A small image inpainting model, trained from scratch: 15.9 epochs.
Rows from block 8, named by matrix and row number. Rows with one number belong to one channel. Each number is 500 + 40 x the weight over the matrix's rms, rounded and kept within 0 to 999. All counts start at 0. Numbers have three digits each.
# convs1: first pointwise conv (model.decb.0.0.convs.1.weight, 384x768x1x1), inputs 0-51
# convs3: second pointwise conv (model.decb.0.0.convs.3.weight, 384x384x1x1, transposed), outputs 0-54
convs1.240:477500528455500500521500500519500500407463500469500471500436500522500500500500500500555500500500521500507500529500538474500500500496524543477500488519528553
convs1.241:464500500469500500466500500441500500468500437500500605440441500500528500528591500558500500535486459500652531500508500395447500500500452500500500500590494500
convs1.242:453500500467500499489471500416439459500500500500500524500541486490500571452500500500526472500508500500500500474522500481449500484515500469557500500500500500
convs1.243:500500500480499520523511547478500500500500462500581500500500500500475500500454522500531500500500487465572430500548500500458602500500545485500481500500508435
convs1.244:500535500500500493500500500500500500500500494446500500526500500500500500500500500479500500500516500500521500500500500640452512500542500500527500448506434432
convs1.245:481500482522500500500500449535500500500500436500500444507525500559500531500500547473500500505500454500500500500500454500500506500429500491500500456500500500
convs1.246:500500500566500482530500491500500453397452500500525500500450520500500438500500501500539478500500500500500500500563500500500500500482609534524500500500513497
convs1.247:549500468500500500490500485503500500500457500500500500500500500500496500500522500494501515541500500500614598500521586468453527500497500471500500468500500500
convs1.248:500500503500526500444500500500529500500500515431500524500500500500536466500470500500500489529459508500500500500500483552500500490500500550500500500541500500
convs1.249:500562500532546539489500438436500530500500543583548476483544455506531513498500500500500558463500500500500500529495496471500464559437500500500500426500501500
convs1.250:500500500500500500500500571500552500500580500535460514533561500562539500472506480523500537539497475500500500513511500451456500500500500500500500500500482500
convs1.251:500500500500500500490452500500500500489500500497460500524500496500500484481500500506500490500517500500519528526500488500500500505513518500544500500500495500
convs1.252:500505500500517496500522500479500500459533430500500508500500500474500468500500500500500500555519517500533536500500491500500500500500500495500500502532500500
convs1.253:500535500471504571507480411500488489536500500500500489455474500568505540489500483500500525470469500557400500568500500503500500512500500500515459500493500500
convs1.254:500479500500500500500500500500503500502500478500500500500394500563540500540502500500498521500500500440500500465500536500432500500500500500527500500505500500
convs1.255:500492500532546524470524484471563524478500500568431500500536470500500500470500515500500500490500500544500581460489500500500518523500459594513479500500492500
convs1.256:500500503479500500523500510487541500500425500487475452500500500500500475486500496500516485538473493500464392500542482500448500500500500500530500484500500500
convs1.257:500473500500500500490500553500500497525500585500500500500500500500500548500559482515500500500492500500500543510378500500556500500500491500512515475516463529
convs1.258:462531489500530493502500500452500500469500500500500560500500500500500500500509500500500534493500500500501555500500519437493500500500500500500474478500515500
convs1.259:500529477500527500500465500500500500500500500500542500510500534488532513500500475500500500500500500497510500500518500500562500500500509500500500536500500500
convs1.260:552500500465508500508501552500500500450504500510497500500500500500495453500500523500520500500545500500500500500501517427461500500510500500532521500423547508
convs1.261:500500488500500500477500500490500500500500500500500500556500487500479500513500476500500500500494500500465500475500500500500500500518500500500531507426461500
convs1.262:500500514500500500500500500500500480500500500500448500500509500507500528500478500480536465441500500500509500500500500500443500484500481479500500500500500555
convs1.263:500500494452500512500500508620500500500500541500500500550441494546468458500500453500532426500457477500407465509525500500482500530500473508620500534500500500
convs1.264:544547500500500519500500490496500500500500500500531500500511482500475495500500500529507552500500500500563500500463500500500500492500500500553500500438500450
convs1.265:505533558500500477500507500500500500409517500500500536509500500500500500514500500462500527500500500522512500500500500500512500500500500431500500500500500489
convs1.266:500524500500500500467556502539500500525557500464485500500500500523562500471500500500500473500500500500500500513500500461470488571441500500541500536500420435
convs1.267:500500500500500513500494500500500555500498565500500537500500500500500500471551500500518455500503500500500506500500500463500500500500500537500500508500500509
convs1.268:700619565492500500500403500426406477500442500500500500500423500500411420442500500500521500425500500517500407487507500500500414537500479442500548500369474500
convs1.269:500560500500500500500536500500485507500539529500500500479500506531460500500466500431500500500534497500589519500500446451500500441559500500500500500506500500
convs1.270:488467500500512553465475515500575445464468500368500553500479500447472528500557500500500485453525500500468473518495548500500500502500500480500500500566500452
convs1.271:500512500500500500467576408500464500500505500426500507460500500520500423500500500500500500500500500397500467452462500500500500501500500500427548500500500535
convs1.272:517482500500461509500500487500500500566500523469500524500565500500500585500477500500500500500500500500529500500453447500499500500500500500494500530506507500
convs1.273:500500491500460500500531566500500500500500500475500500434511459500500500500481500463527500495500502484500500574500500500500500469534500492465500500500500469
convs1.274:500500500500535465505500567500500542500474502500427500522452500500500500500500461500500511500495517500500500549500500530500500511500500442500500546432500500
convs1.275:440475479498500500500500500500500431511500500500548564504500507483500500553498505500500500500513500500500489488500493500475500500500500500527500500500499550
convs1.276:575500554500500527540565500500475514514502500557500505529500500497463500500500500514539500449495500490500500500369500500585500433500500500513479500593500484
convs1.277:500500580531530449500450431500500539427495500500500500493500500552500500428489500495500439548500488500568500500500489489500516500531500478500490562500493534
convs1.278:500500492500512500493520500490496500500491430494500433500500500500529500500500491500494500500526531500500500500489500446525478500461458500500500500451484475
convs1.279:500492500500500487500500452468521491496500505500530500532500552549467500517500529500513531530466452500500500500500476532508470500531500500500500537500533491
convs1.280:527449500500500464533500500500500500565500532500500520500481500500500500500485500500500500500500577500505500443449500500418500500540500500500526469510500500
convs1.281:500500483500500461500500522500500541500512500500500500500500511503500498500500500504500544500447490500521500520500500500500490454500500542500505500500500556
convs1.282:500500508500500500500483641500500500500444387558500478500524500466460543500592461500450500500500500548500500500500500499485500517500500567521503500580506457
convs1.283:510420537430500500540422474518409500528500518491500489523506500500500500500500466500499500460500500516471527500468550480500566448500480500484554500446500511
convs1.284:500481518538500466498500484572572500468533525457500500500500500485506520531500530504500578500500500500551500500500482507500500501562500445558481471500500533
convs1.285:500531500490468500500500500454500500552513500500500500500544487500500500500500500500500497507500505500500500500500519427468504500500491500500500508499500458
convs1.286:500465526500509513500500500500500500500500500487500523500522500500533529499519500500542500500444500509500475500500529557522500500500500544500500509529500500
convs1.287:515500500500500500500476500505469500537471504500445500494470500500500534500489494500500500500500500480437580500487600517564500507500500555500500511501554499
convs1.288:500439475547500500500500500500500500500500500500500500500515500500510487500449485473448504447482500500500546500456532525500500501500500500500500500503500500
convs1.289:559546489569506500500500603479527487500500545488500495450489437500500604500488484500453500500500563500429500504500390411525500506500500500473456500500589537
convs1.290:500500500500532527537485500500500531500500535464511532542445500546500500500500459479500500483500500500500433500496509500500500500500500487500521500475573462
convs1.291:500500500500500523500540542468565448467500489500487500500472490567500500500538500473500500500500504500437456500485475447474458434522500500463500560500500500
convs1.292:500500500498443532500500493500500500500500500465559548484500545510473500484516500545500500500500500500500500500454500500500500500500446502500500488500524500
convs1.293:500461500500500509550532500500500500509473500452500500500500502500500563500500479544500500500500500500500494500500509458500500500540500500562482500500500500
convs1.294:500500500500500492489500500500500477500500500500463500500500500500508500477488500500500515500500500463502500475523555484504500488500551500509482504457500500
convs1.295:483500500500448500560500565500507466500500500449500500500500484500500500500500457528500500500500461487500500513537500500509500486478478559500507500500475521
convs1.296:500500500497500472500500493500570509500520500523569500516457567500500507500461485511500478500500500500500505464500500500504500491499484500490500500500500479
convs1.297:486500500487433532436500500456485500500472500500458500500500474500500500500498500500500533500490454465500530434500500500511514500500500500500500500497495500
convs1.298:453572500429500455500500570500411488572500523500500469500500524500522500539548541500484500500500505500558500500422500460500500500508500458500500500497500500
convs1.299:588500500500483500500487500466535500511500507500551500500500459521500433500463500500500644538500500500546468476590500496500485558500483509491507500503552515
convs1.300:478592500420438522427500500500500500500572500462500557526500500500500500500501500437500482563486541516500561500500447591500500500500500464448490500500500500
convs1.301:500466504500500498500546500500500502549500500500500500500500500471500465500506493521500500516488500500500500458500500500484494500501500471530500500500493391
convs1.302:500525512500500500500500539500515500466522500544500500500500500506465500534500525500500486500492500541500532436500539500469490500458500520514500532500538500
convs1.303:500500493480432482480445544500446500452469488475500453500500432500500493581500500500450500523529518500501500500500497500500500468500544500500500500418500542
convs1.304:500495500483463500500500567500472500500500501500500500544500500500500535512500500500544456500500500500500500500500496512500533485465495500500500456478496500
convs1.305:500500500486519497500500537504500500500500515500500500511399500500500500478513500500463500502500570509518500517516505500562556500408430500449484500544466500
convs1.306:500534485500553500500500487500500500481462500543483500514559500500492500500500468500500549425500500500546500549500472475500500511435500525500500523506500495
convs1.307:500500455500441500453500528523500500549449527489538500500513500540527500500500500489523500524523500502500531500500500500472472418500532500515500500548488574
convs1.308:500500500549478525438411489517454500500475467500500500500459500500499500500532500515500473551500474500500500489472500577445429508500500500500500512500546474
convs1.309:434500500471500500521500456556500500517547503500500500485500500500500507500500467500500500500500459500473500500500500478511500473500500500500537500500500474
convs1.310:500513500526500500500500500500500533500500500500500455500500500530500512500500500466492500500500530500545496500500519464500500512478551500500450510522500500
convs1.311:498500479500444500516515525500500516461520500441500484523576511447500530500500500500476500479500469463469494500472494605500500500564500500531500500581500500
convs1.312:478500500544500500524500487500492500561519499500500500500443500500500459480500530495482469500500500490500567456537500500495477455465500500500515515500500511
convs1.313:500500500500557500476500511489542500500500507580500500500513500500547523500500500500507500500492511500500500500561500500500500519500463500510500500495462500
convs1.314:500500500505487500516510434500534485456500501478513466480540500500507495561549500500500500549486480528500500467500495500502500478500500531500540500500500500
convs1.315:500500500529500489500500555500500500500500500500500514500550500500512500500471544500500500500500528568500500500502499500553500459446477500500556494500500499
convs1.316:414469500500500500514554500500500480510533505500500500479500500521568500480500534500514539500500500470479500435500526463496500540467500500500500500496537500
convs1.317:478500506500494500500500535512500500542500500614500500500545500500500500528500500500499479500464500500490500500525466520500500500474500507534520500500500500
convs1.318:500582500500500500518486413500500500490500513500479560500544500500591528500500448500500500500500533500556513500434542500500524449528500500467476500500500500
convs1.319:500476500500492500500500500524500500500495500500500475479492500500500500500500500500500500500500500425500500500500500500500500500500500500486500479500500408
convs1.320:486409500534421500500479463500500500500500549495500518548500500500500440564500501500482500500500490500474500597478535550500500489526500500492500500467500500
convs1.321:500500429521500500500468500508500435500472500336525500500500500485526446466490506474500498548464610400470470455500513500556515500500500500500500500627478494
convs1.322:500500526508500500500472500493559500512504515500500519500402500500470500501489500500500473500545441500500500500500500500500500500569500500500500500500500500
convs1.323:453402482376500500500505500528446545503534500403500500500500515557500500494500480500500545644491521594576627462480500563431500487499500500549500481416500500
convs1.324:500500457500500500500485500546566478500500500467495488500455500500500500500500500495519498500500500461500500500500501500544515480500482500500498500500500492
convs1.325:500500500500502500500510575482500500500481453414500500491505503506541500500500481534500500500500500500500500481507531500507500511500504460501500500500447500
convs1.326:500474500500500500500559525508545500500500539500502529500522496500501500500497500500500586592500500540449500500542534500500500500500500538500500500486529500
convs1.327:313500500543398495500500500500452500500564500455482437456497468500500485500553519493500500556500500359566486500500500491500507500500500500500452500537484500
convs1.328:500500500500500500503500472500500500468540495500500500500500500500516484467500500500503500559500551489500533530515514500500471441500540549553502527516500500
convs1.329:500534488500501526500500500448500525500419500539556510535500500531522470500498500500500500474536544500500500500519476500448500490500500497525500500498459500
convs1.330:561391500500581512536500500595500500500531451433557500531464500525519500500500488428435553500552489500500623553500438500555500499500500500508529516460521500
convs1.331:500531500472500500467521446500480500620578463553503511500500514460500500500500569484500500500500500475589575471500500589427500500477477467500500499500487533
convs1.332:534500500500523524500500500485489500515467500500500532479538500500500500500500481500500500500500522500500500500500500500533500505500496500500490500500500465
convs1.333:500500500515500500500435505549500500500500500500522532495499554500528500500500547521506555500480488500497436477500513526500500500537500564500491500532539508
convs1.334:500500536510433489500484500505493524500524517549500473500500500500500500500500500500500500500500478502500571558485484457500538500526561502500546529500500542
convs1.335:500560481496500500503500573500498491486478500493516500500500500523500500500493438529500499500451500500470453489500462537500500590456500553500500453500500500
convs1.336:500530460500492500500500500500500493546500500500500422500500432500457484436500529535481486486487518500485511500500500489500439415500464500455508500443471500
convs1.337:500428534500500534514500469500500500378553500542431484499466500470516500500500616500512500500531443500500500544500500500500500486503500488500510499509415473
convs1.338:504537500511500500434500476475374511537545500500500562500500500500500500545500500500491581581500500500474500500500492486500500531500500500500500469500500501
convs1.339:537464452453618559475532500503500520419586480500555500500500500348500500540522500500500543575509464503539500413415500500493500500500500500533500489572500500
convs1.340:582500500500546500500500545500500500500565500500500500500521500500500500463501500494441500500535500491500500449500500519500471500566500559500500500500479500
convs1.341:523500500391529500512500574500482500500452500500500500500464504523464500500514572458500500450501455500438500500522500643539473551475458500493500462516553500
convs1.342:546510491500491500500500492500500457441462516473500506500500500500500523456438500547500549562423524500526500487460529424517500581500500512482464532500510500
convs1.343:500496498442522502500500534500500514617493500500528500500518500500563472518462490514561500464500508500505517500497428524500578444456467500500500511500500471
convs1.344:553500500500500500531500553500500500500473500500498464558500505500500500500542567500500540469500500500506507500491500500500507500500566468548500552500500500
convs1.345:500493489500500500500500500500500500500500500500500500493500538500500500483500500500500503534510500481500500500511500500500500511500500494500467500494500493
convs1.346:474563518500506503500500551528500575478490500500500459478500500501500423499486530517500546544512512500500500500500496498500500500500496565500500500500500500
convs1.347:449500500500545500492500468500500512500480500482500500449500458539500500532441494500500456475500500500500500430526520538583484537458409500500500500522500534
convs1.348:546500500431500496500561500500500468500490500467499458543500455500518500550553500500445506476500500533500500500500550541472500550486459428500500500535500500
convs1.349:500559552500500453457500522500492500596565500481500504487500500508500500500500482500516500500476502444554500500492500490449514500513500453500510500499500487
convs1.350:500519500492500518500500529500418500500500500500500500500528471500487500500500514500500511440500500500500500500500500500533506491509500500520470500500500472
convs1.351:500500500451500500458500500500391450479564465500500500466499484500500500500493500567500500526500500477500544460500566500474523500522500500496500500395500500
convs1.352:503500481511469500500500500466516500500501471500500500516500500500471502500500460500500500500464500481500500500480500500500500457500470500500475481500446500
convs1.353:500543500500500500490462435496500500500469487500501511533500518500450500500486520500500500472465496500500500500500500510500500500517518460479500500505502500
convs3.240:500500500500500477500500576463500424530500500500476500500500500500472490500471500490500464473500500597464500500466426526500538500500500492500500490500500538500500500
convs3.241:500500427502500500474507500539499481500500497500465474522500466500462500509500371500500500453419489500500486432500432531556493527500525500547500500524500531407500530
convs3.242:444500483500500556537480500500500500500500500500500610500475548500500500500557532480464546538500500500500502425498500438500490500523500500556500495500516522500536509
convs3.243:500489472401498452465589506396565500500500503560506500500500500500413612549500493527534451489500499500494465405482500462500464550572500529541500531500601459500500512
convs3.244:500500500419500500441425500500441468500500511500500393613500415500500500500500462500479500500506500533500500500500500500405398542513501500560549548500527504488500500
convs3.245:523523500506541598500543500500510500533470568524500428500489553500516535610500500500567500742606500515495478515516456500500500500500499500500494500500500555459500500
convs3.246:519500500500467439500437500526500569564500500500500471562500500535500500488500500499500500531481524486500500500500573500495500500482500574549490500473500500517500500
convs3.247:500448500500500418500500500500620500493500500545500401500500478414502471500521500500620500401500502619534478500500500500500603500602462500466500453635500500500492500
convs3.248:500542603500469380500444500446445500500500500500497600500389500500500543487500500500441592561500372500500521507500500500490473500500552407500515500448500500532568500
convs3.249:500500500500500484500483604500447500500525498500523413483500491500592500462554495514500500500442552500530500500445514500500500543500500498500500500473500508500500500
convs3.250:500497501455500500500500465589500500566500494501577500500500581588500448446458500500581462500500500567470500497500438469529500500500475500427546518500500500500507462
convs3.251:500555541500500500500475561467502500500500472500575500569500500445500500482460500500500500542461500500617412500500500528500489485570365503470500500473551500518500542
convs3.252:500500500536500500557426484500500500500586500500500500573486550438546500523502467544532500531500387432500515480526500500500500500575500587451494468530500469547576500
convs3.253:500605500500500609487500500500492500500500575559503514538500500500500584500556500500500437512496542556506401500484500521529500559469549500500436526500500500448500500
convs3.254:500538456500531500495500500469456548500500519534500500500540500411588500500500500531490392504618500500515500500500500500500464476556500500495500478589428529422535486
convs3.255:500479523500500500500500500500500500500455500500598500460500500500422500500551500542500573531500378538524500500518410500503479500500479500426514500500523500508542507
convs3.256:500584500524500500500571500500548528500506500500485479518500489402500500468503603500553529500500506462513571500500481500500500500562500500500505500500490500489426500
convs3.257:494500456444500500484471500515500388500457500506478500500487382486500500452500500519401500500500500509500500610469453431500543544500473546509489540481539500509500482
convs3.258:498467500500500503500500597500550500500500500500517500500500500500500445500433485500500506457522519461533500500500500494535500487500500500500500500482500525485468500
convs3.259:500520500524447523500500445500522553591439445523442500582451500500409500528460500502559500500407488501455421500598500497488500500476391500500498500500484540431451474
convs3.260:500500500557500519410500502453452500500384560533457498500500577591500500500516500512517488500500500500500429500500468483416579606500551500542500500500444484432500500
convs3.261:500500500481500571509500455500497500500500432452500455519500500500498500461461500500500504512464500500500500523548500500500528500523417500500500571500409420500512500
convs3.262:448500500422451559526601500513500562500500500503500500438462479436518500466528500500500522482500483456535500503560500470500500500448558500559426500500500500500500399
convs3.263:500500474500500500500468500551493442500403529500500500460500500500517486454597500464467487564504464497500500500500500534500500500459529459513500458500500500500464500
convs3.264:500467500500500500504500500560510500596500500500500558500434470500391500500500468500500551502500441464500500500500538591500500500468500500500500540500500474500500506
convs3.265:459500500414500500500585500500500500500500507490500500500550500472499594500428433670516500500500531500525528547500500500568500397439500500500569639500500500500450546
convs3.266:472475500500606500560526500475500500480500460500504487500459528500512512456500500526500500500558476500543426500500500435483500473500457456500510500507485541466478500
convs3.267:564570500500500385500458500487529516500542501500474655524500466528463535500500500500537500500523448464504485500500417500500500573500562548467500514593470500600524461
convs3.268:423500441513500500593500402500500500500428404450500500500426364500308500485500500500487500500490423505500500500500500533453531506500500543500421500500500500531562529
convs3.269:500520500500474500476459500500419515554500500500500581500507500490500500500551574500500501480467500500500500500500500500420500500538448485473463500500437500500500434
convs3.270:457542441512500519513499500481500500544500580500566534500500493500499471500564500529500500542417500500500500486500465500511507596528500551500500500391500500512500500
convs3.271:535549511500562545462482500498588552451524524500500500500500540437500578574390500513500500545528445530500438424615521545500450580469421517500500560500500500500565515
convs3.272:500506500500500497500500500452494500500464589468515528500538500500500554500500401500500500500500500500500457542397569532500445641474521500500500500500500537500500562
convs3.273:500500499500500500483542500487500500500500495436545509478468500500500500484438549457448500643500528643500449490500500500500500530500500469494500391500500525500462500
convs3.274:500500500610452418500549500500500500535457487500500467500450500500441589500500500500500524510444499500500500500500550500500500500425472500500500526520480500447500520
convs3.275:506500500512503500500500557484500500500500500500500525500521470500509500500500487491416500500533446500384476523500507351401481518545542500545498500542502497500606500
convs3.276:483487533500436500451500507562529500500500532549541500497428489436500424500500402500475500500495405392512500482500500529500584500643500458500500500500539500500541508
convs3.277:532500465500404550500500500552487432554506560508500507535500500500467500464459478493500500500534500500433458500487477500500500500500484500500477500500500591605500449
convs3.278:413500472500500439500489500481433487500568486500500500423500500434525442552500478500499500500514491473505500500450500584500536500473500500500500500500455500450531500
convs3.279:441483500462497500500500500499500500500500500453500500511539500533500500500451444500438512418500601541523536451488461478486500500590532514500448551449456500502500496
convs3.280:544500500441483501500500500566500494436500500500425428500500500446500488411500500500500561425548523620500500500500515498500458500473594514470500500500500500447500472
convs3.281:500500500500500441500546500524627489642500500500388500491500559500492533490544500500496500541460482487500500500551396500439547560663500500500500500569472453500500564
convs3.282:473500422530500513500500480385515500500500500529642500500500500407500534500471501500500500500532500500500566510500480500539507500520541500594500483587474500500576500
convs3.283:479500541478456500513494393519500500500448503489469498500500500491500500500500501500500500500500424500458484482500500500500500500544503500500500500500500501560500500
convs3.284:500500509493468508500500500500607424524500572497500528524500549500551500500500589571606500585500403500500512500500589540500552500501500500463460500521500500500500500
convs3.285:491468508452562622487520419500500592500551500430500500500495500500377447500500500500520500500500479500485542517500508468500453500523500500500500500451559454531500538
convs3.286:534537459500557500500540612498529500535500500500500500516466443500541500550382609453500500548500500568488608499500500500500530500500549500451500500498500500500500576
convs3.287:454583500500500500526500515550546500477495528527500500500500406500495439487500500591465500500500400500500483397500553500440500513553376512559456464500594390623500473
convs3.288:500500500537500436500417518500500388500548500500500500602491513500500423500431417500484500500531501563500487597470547424442500458500619524500391444523495417481500511
convs3.289:500500497457626500432544451500489500500500523500500412644500501410500500500469561500528500418500597542461504431510500462500500498572500509500500584500500500583525500
convs3.290:492500500500391444450600500491500500500500442500420500500445500486491500500500535500500500513552500500500465500500521500534442500500500490500500500510500500500500453
convs3.291:500523500479500487436500500437500493497500458481488500508500494500625500470500577500500501568451472500568500455500500396550551493600500500505524500455500440500612500
convs3.292:500500496500500492500500500560500515489501451506500500566500434500514500508560500551405500495422460491500500500500500452500500442500500517508500500487500500500500493
convs3.293:519443500500500571500500584500500500500500512500529500500600514500515500473500497536500500500500502478500477500500500510550500578500452522500500574500500500500507500
convs3.294:532618500500500500500493500554462551548490500500500479500500500490500532529500500511500504595430465500455500465500465500498500489503500500500490500554409500500608500
convs3.295:414500500439589532416476426500511500555500489500500549502471483500500500500584445500500500402500500513500556471511500500566500500500500440500548626544500543538500500
convs3.296:453500500500500641437447465530500500500500348500543508450500458540500500500485391595543500500454500500500428545474500515580500500500500500441532500500500500417510488
convs3.297:500500500590500500539476464449500500458530503500500478489414531500500476500500500574513455500607464500500500478498460549500500500500500500500500500526600513500500500
convs3.298:500465560558564500500500574500537473495500500413500549500534479427509500500526469565500484426464487561439500407446490500500500379390524423500500616497500500519499471
convs3.299:579497517505457512500500500500500566500500500500500500500540500500500500500500500500433500500500500471559474555466434500500490500500500500537441468500369502500517500
convs3.300:500495500516500457478500492500500500500501427468500412500500500481598500464580609500477500500500476500500573500500500523500496500535500500500500531500554500574500522
convs3.301:500500546500478510500500477478511500500500554500500500500500436453500500500478568499544507440500526470490500455544500476515455418501500420461500456500477531500500512
convs3.302:500500500536457500584559500500500500500592500367503453500584500530500500500500555500500500500449435459416500500425496500494617500500500567573595500580563500500500583
convs3.303:500500500500500505517513583500500463474500500500522525500404518500500500500478496491500465500500500481500500500513554500509500500448578500500500500512500469449500532
convs3.304:500497467486556500500500565574500500473500525500500550569500500451500500500500500500572500500504512500574500500540500500500500500500500500551568487500640500500505514
convs3.305:500519542500500535500500500519500499500518512459502500513478500500500500500481474484500487540447500326448500500500500500500522500505522516500408500486479500574500500
convs3.306:516500500573500519500438511510500522500500500490509525500489549515500500500500507450500585514493500467500500350500500551500492500500494500444490484500402500405528500
convs3.307:605500455500500542499500500500508556500500516503470540500500440500500498446500500473500500500510480500536582436546476500514500528573500500500546500447500568497426505
convs3.308:500500461536500447573514453500500500500500583500500330500490500578281500500441637500500500346570569500482429476513513478500500529500467496500552579491537500560500500
convs3.309:593500500500488500484544500500500531500453500541500560537486542500500500500500500528498522500500500500470500543547500500503500535565396500500430500529422567539500500
convs3.310:413500500533500396553445500500500500500516500500599567548500541677569500468505485500539500465547543543426500422500462466492530500564501500457500518500500405454500613
convs3.311:507512500457526500500562547500500500483500500533461570496474500500500525501500520525541500582439500500589500544500500472489538500500539521500500607560415451456500500
convs3.312:527500500500530446471500533500500500500526589566500500500420454500551551500500557500500500516483500500500500500606500500500500500500500530541543482500519487500521500
convs3.313:501500500508500500500500500500500500500500502477500500432488500544500417500478500500500500552500540500500547500529500500500500510500533572500500500500500500516480500
convs3.314:600500506500500500500500550387462500491487515500478458500571500394500572500500546530448510500533500500500464500500452500500464569500401484454547500506500500500543539
convs3.315:500500500443572500484500500472500500377500500500500500453462500500488505454526500500500500439546500500500500500434498500543582458500500500500554500500500500500500522
convs3.316:500506500500490500449466595500500457462500500500500500500492500500500532580571487588585500479500500500500570497446500504500500513589463500500466498610500572579552500
convs3.317:500481507500500500500525500500424500500545550500500500500500515500546562500500510467500500522500452500500498500500388424540500531500500552500500471482517500500502500
convs3.318:495545500500549430566504500428544500515556500562452456500500530500500500538453500554500500574500484488625500500500463526500500508584500500500500604500542467500500500
convs3.319:478437516404500500500500500500423515555468512576500500500500527500500525516433587521500442500500500500623500492500518462500500538500560489500500524500500500497500462
convs3.320:500572500500500500500428491577583500500500468459500501548500520504500568500462531500500540500500543500512536500500438438532494500514500500500500500500555500564500481
convs3.321:500500459509500531500436529486536410460500555521500500500500541500500500521500500500402500513556500500500500500500542475500554571500542500435500500485500500445500500
convs3.322:500500368500441546500500500500539500500500500518500518506515500500500500500500370500631497500500500500476500472500545551500533499459475559500500526471500490500500539
convs3.323:589458500500449582474530500500496495410414519500500558465500452500500561557500500500500485560500508505500500453500536500613451500500555500500500500510500455471475461
convs3.324:500503500476500500500500500500496432533500500500469500588417500485500500500461450500502500500500500500500446500557500525567491500533533523500500569500500466500511546
convs3.325:500500500500520500458500551500500519500500500384501448541416447529500438500500451423523500500500461442500500500467484500564499477500500500500500438500500538500500500
convs3.326:489540500493562467543603500500500500500500557500454500500636500500500589500489500514500500500500500590445500477513500500500516596500519460448478538500466500500541500
convs3.327:500556500500500446500500500500500500500500500500516615457470375596484499432500480500420504500521360500500500500500500500500486500451532500500500500500500490500500500
convs3.328:451567541500446500593500502483426500612500515500399496500500524461452485500500500383406500500461500470500500500500500500500500546500500421500500500433403500500583509
convs3.329:500500479549495500491500500463500500500500498500499573509500538480462554460493500527567500500568500500454518498500500449478500453500500500438502430491500560459500587
convs3.330:556485500509443500500500465511511500500500477500500429500450500500516528500495500500447500405439543500500429455500447500500500551500514500476493500500521533437500490
convs3.331:500537500473500500500500564500500499373500500418500562500576500500465500485500500500500500500500500546521500545500500500500516578486515453500500500439500500497500500
convs3.332:430500474469500567515500513520469500500473459500500505500439426500538500498531500558550528414500559310540500486544517412500481527500500500500500500499452529500500500
convs3.333:500482490500500500500500469500500500533500500501465500547537500489575490518519650504484495578519448416500500425488477399500534500500500500500511500500503450405500546
convs3.334:517494500500545500500530500500500515500545500522500503500500449477500500500500501513571500500500436492500522500418559504558583500500500500500525500500500511479527500
convs3.335:502500500431500516500563500545500390500500500500527500500500500500406509500500500500500500500500558500508500500430500500500500515383500500500500520479499500471502500
convs3.336:500478500500500457505538500498500500561444500500500472536597575500500500442582543488409500503491491500500500500500448528475461500548427500500497456403500508505435466
convs3.337:500500500500481500516500539474500505445500500500500500500530500506540500500500435544540440404500500500479500500500463480500500500458465500490500629500564500444500521
convs3.338:500429557500549543517493500500518500500500432492500555500536565500410500587505500500511500534495500518500500530535507500500500435489501500439569494500500500407484541
convs3.339:489500500500497500500500500567500479500500426545577474500430500500434502500500412446500500500500500500491500480500479500453517544500500500487428486500500500517500495
convs3.340:500500481469534471500500500500500455500442500540500500412500500527497500482626500537540419500583500500500500536519500518500500524500500496456509491423500483500445474
convs3.341:511500534500459523500500500500549500461500500500500500500513460500500500498500521429500540546500455500520500500474500500500466552467444570500500500509500511549394473
convs3.342:500500465454500500542500485535471591561539499500500579473500500486500500433500500497506500502500500500500500440500500500500521485562500564500500493500500568500500500
convs3.343:566500420500500430500454500500490484500547500500548405537510539461503500500500500500397500493500531500455500442500530500459500426618500500556500487483500400500500583
convs3.344:500621500436500500500500499479617500500595513500500588500500500423500524553500519529390522515466540484519420500514462560500500500500500423500500500509310500552516523
convs3.345:500494453500500442500500439510500505500500500500504488543500496500500508518472548500500500500500500463492500500500500500500523526500500500521500500526500496494500520
convs3.346:530500500500500500500542500500528500500500500500534479471500457475500512500526365424484555460500517568509500500579439500490500500465500456500477480478500500506484569
convs3.347:471509413500500500469504500500500479500505500500495500473494586475500496589483519500500541500500523463500504544500500500478500433513650500516500489431500480542485538
convs3.348:514500482500437500500500500500500483500504500500398593500500500500500500545500384443500513530466509526500500567575500529500500500500500500574500500521481500500543533
convs3.349:500500500439552500500428500500500500539363568441479500483500444500500528558419452500500500500500500474530425532553500477591490500439500508410500523467500503476500500
convs3.350:500500549500500500540492509500500500500500500547500500500514500500500558500428500500535500519500481601500500440500500536500500512500500430500500643479568500487458500
convs3.351:500439500500500612500500500498430453561500500560468463500596500500500480503500427500500480316500483592500500558500464518500484486554500453500411503545550472500500500
convs3.352:500500426500500500355500500500541500500500500348445500500500451500500500500500627500500478500567500562506500500547500479500398459406500475500500469500464619500614361
convs3.353:528500500500500467528500489500500500500528452500509500500500383561500473596504556500500479555572500500515473500457453456423500514426506573500488500500513426528500500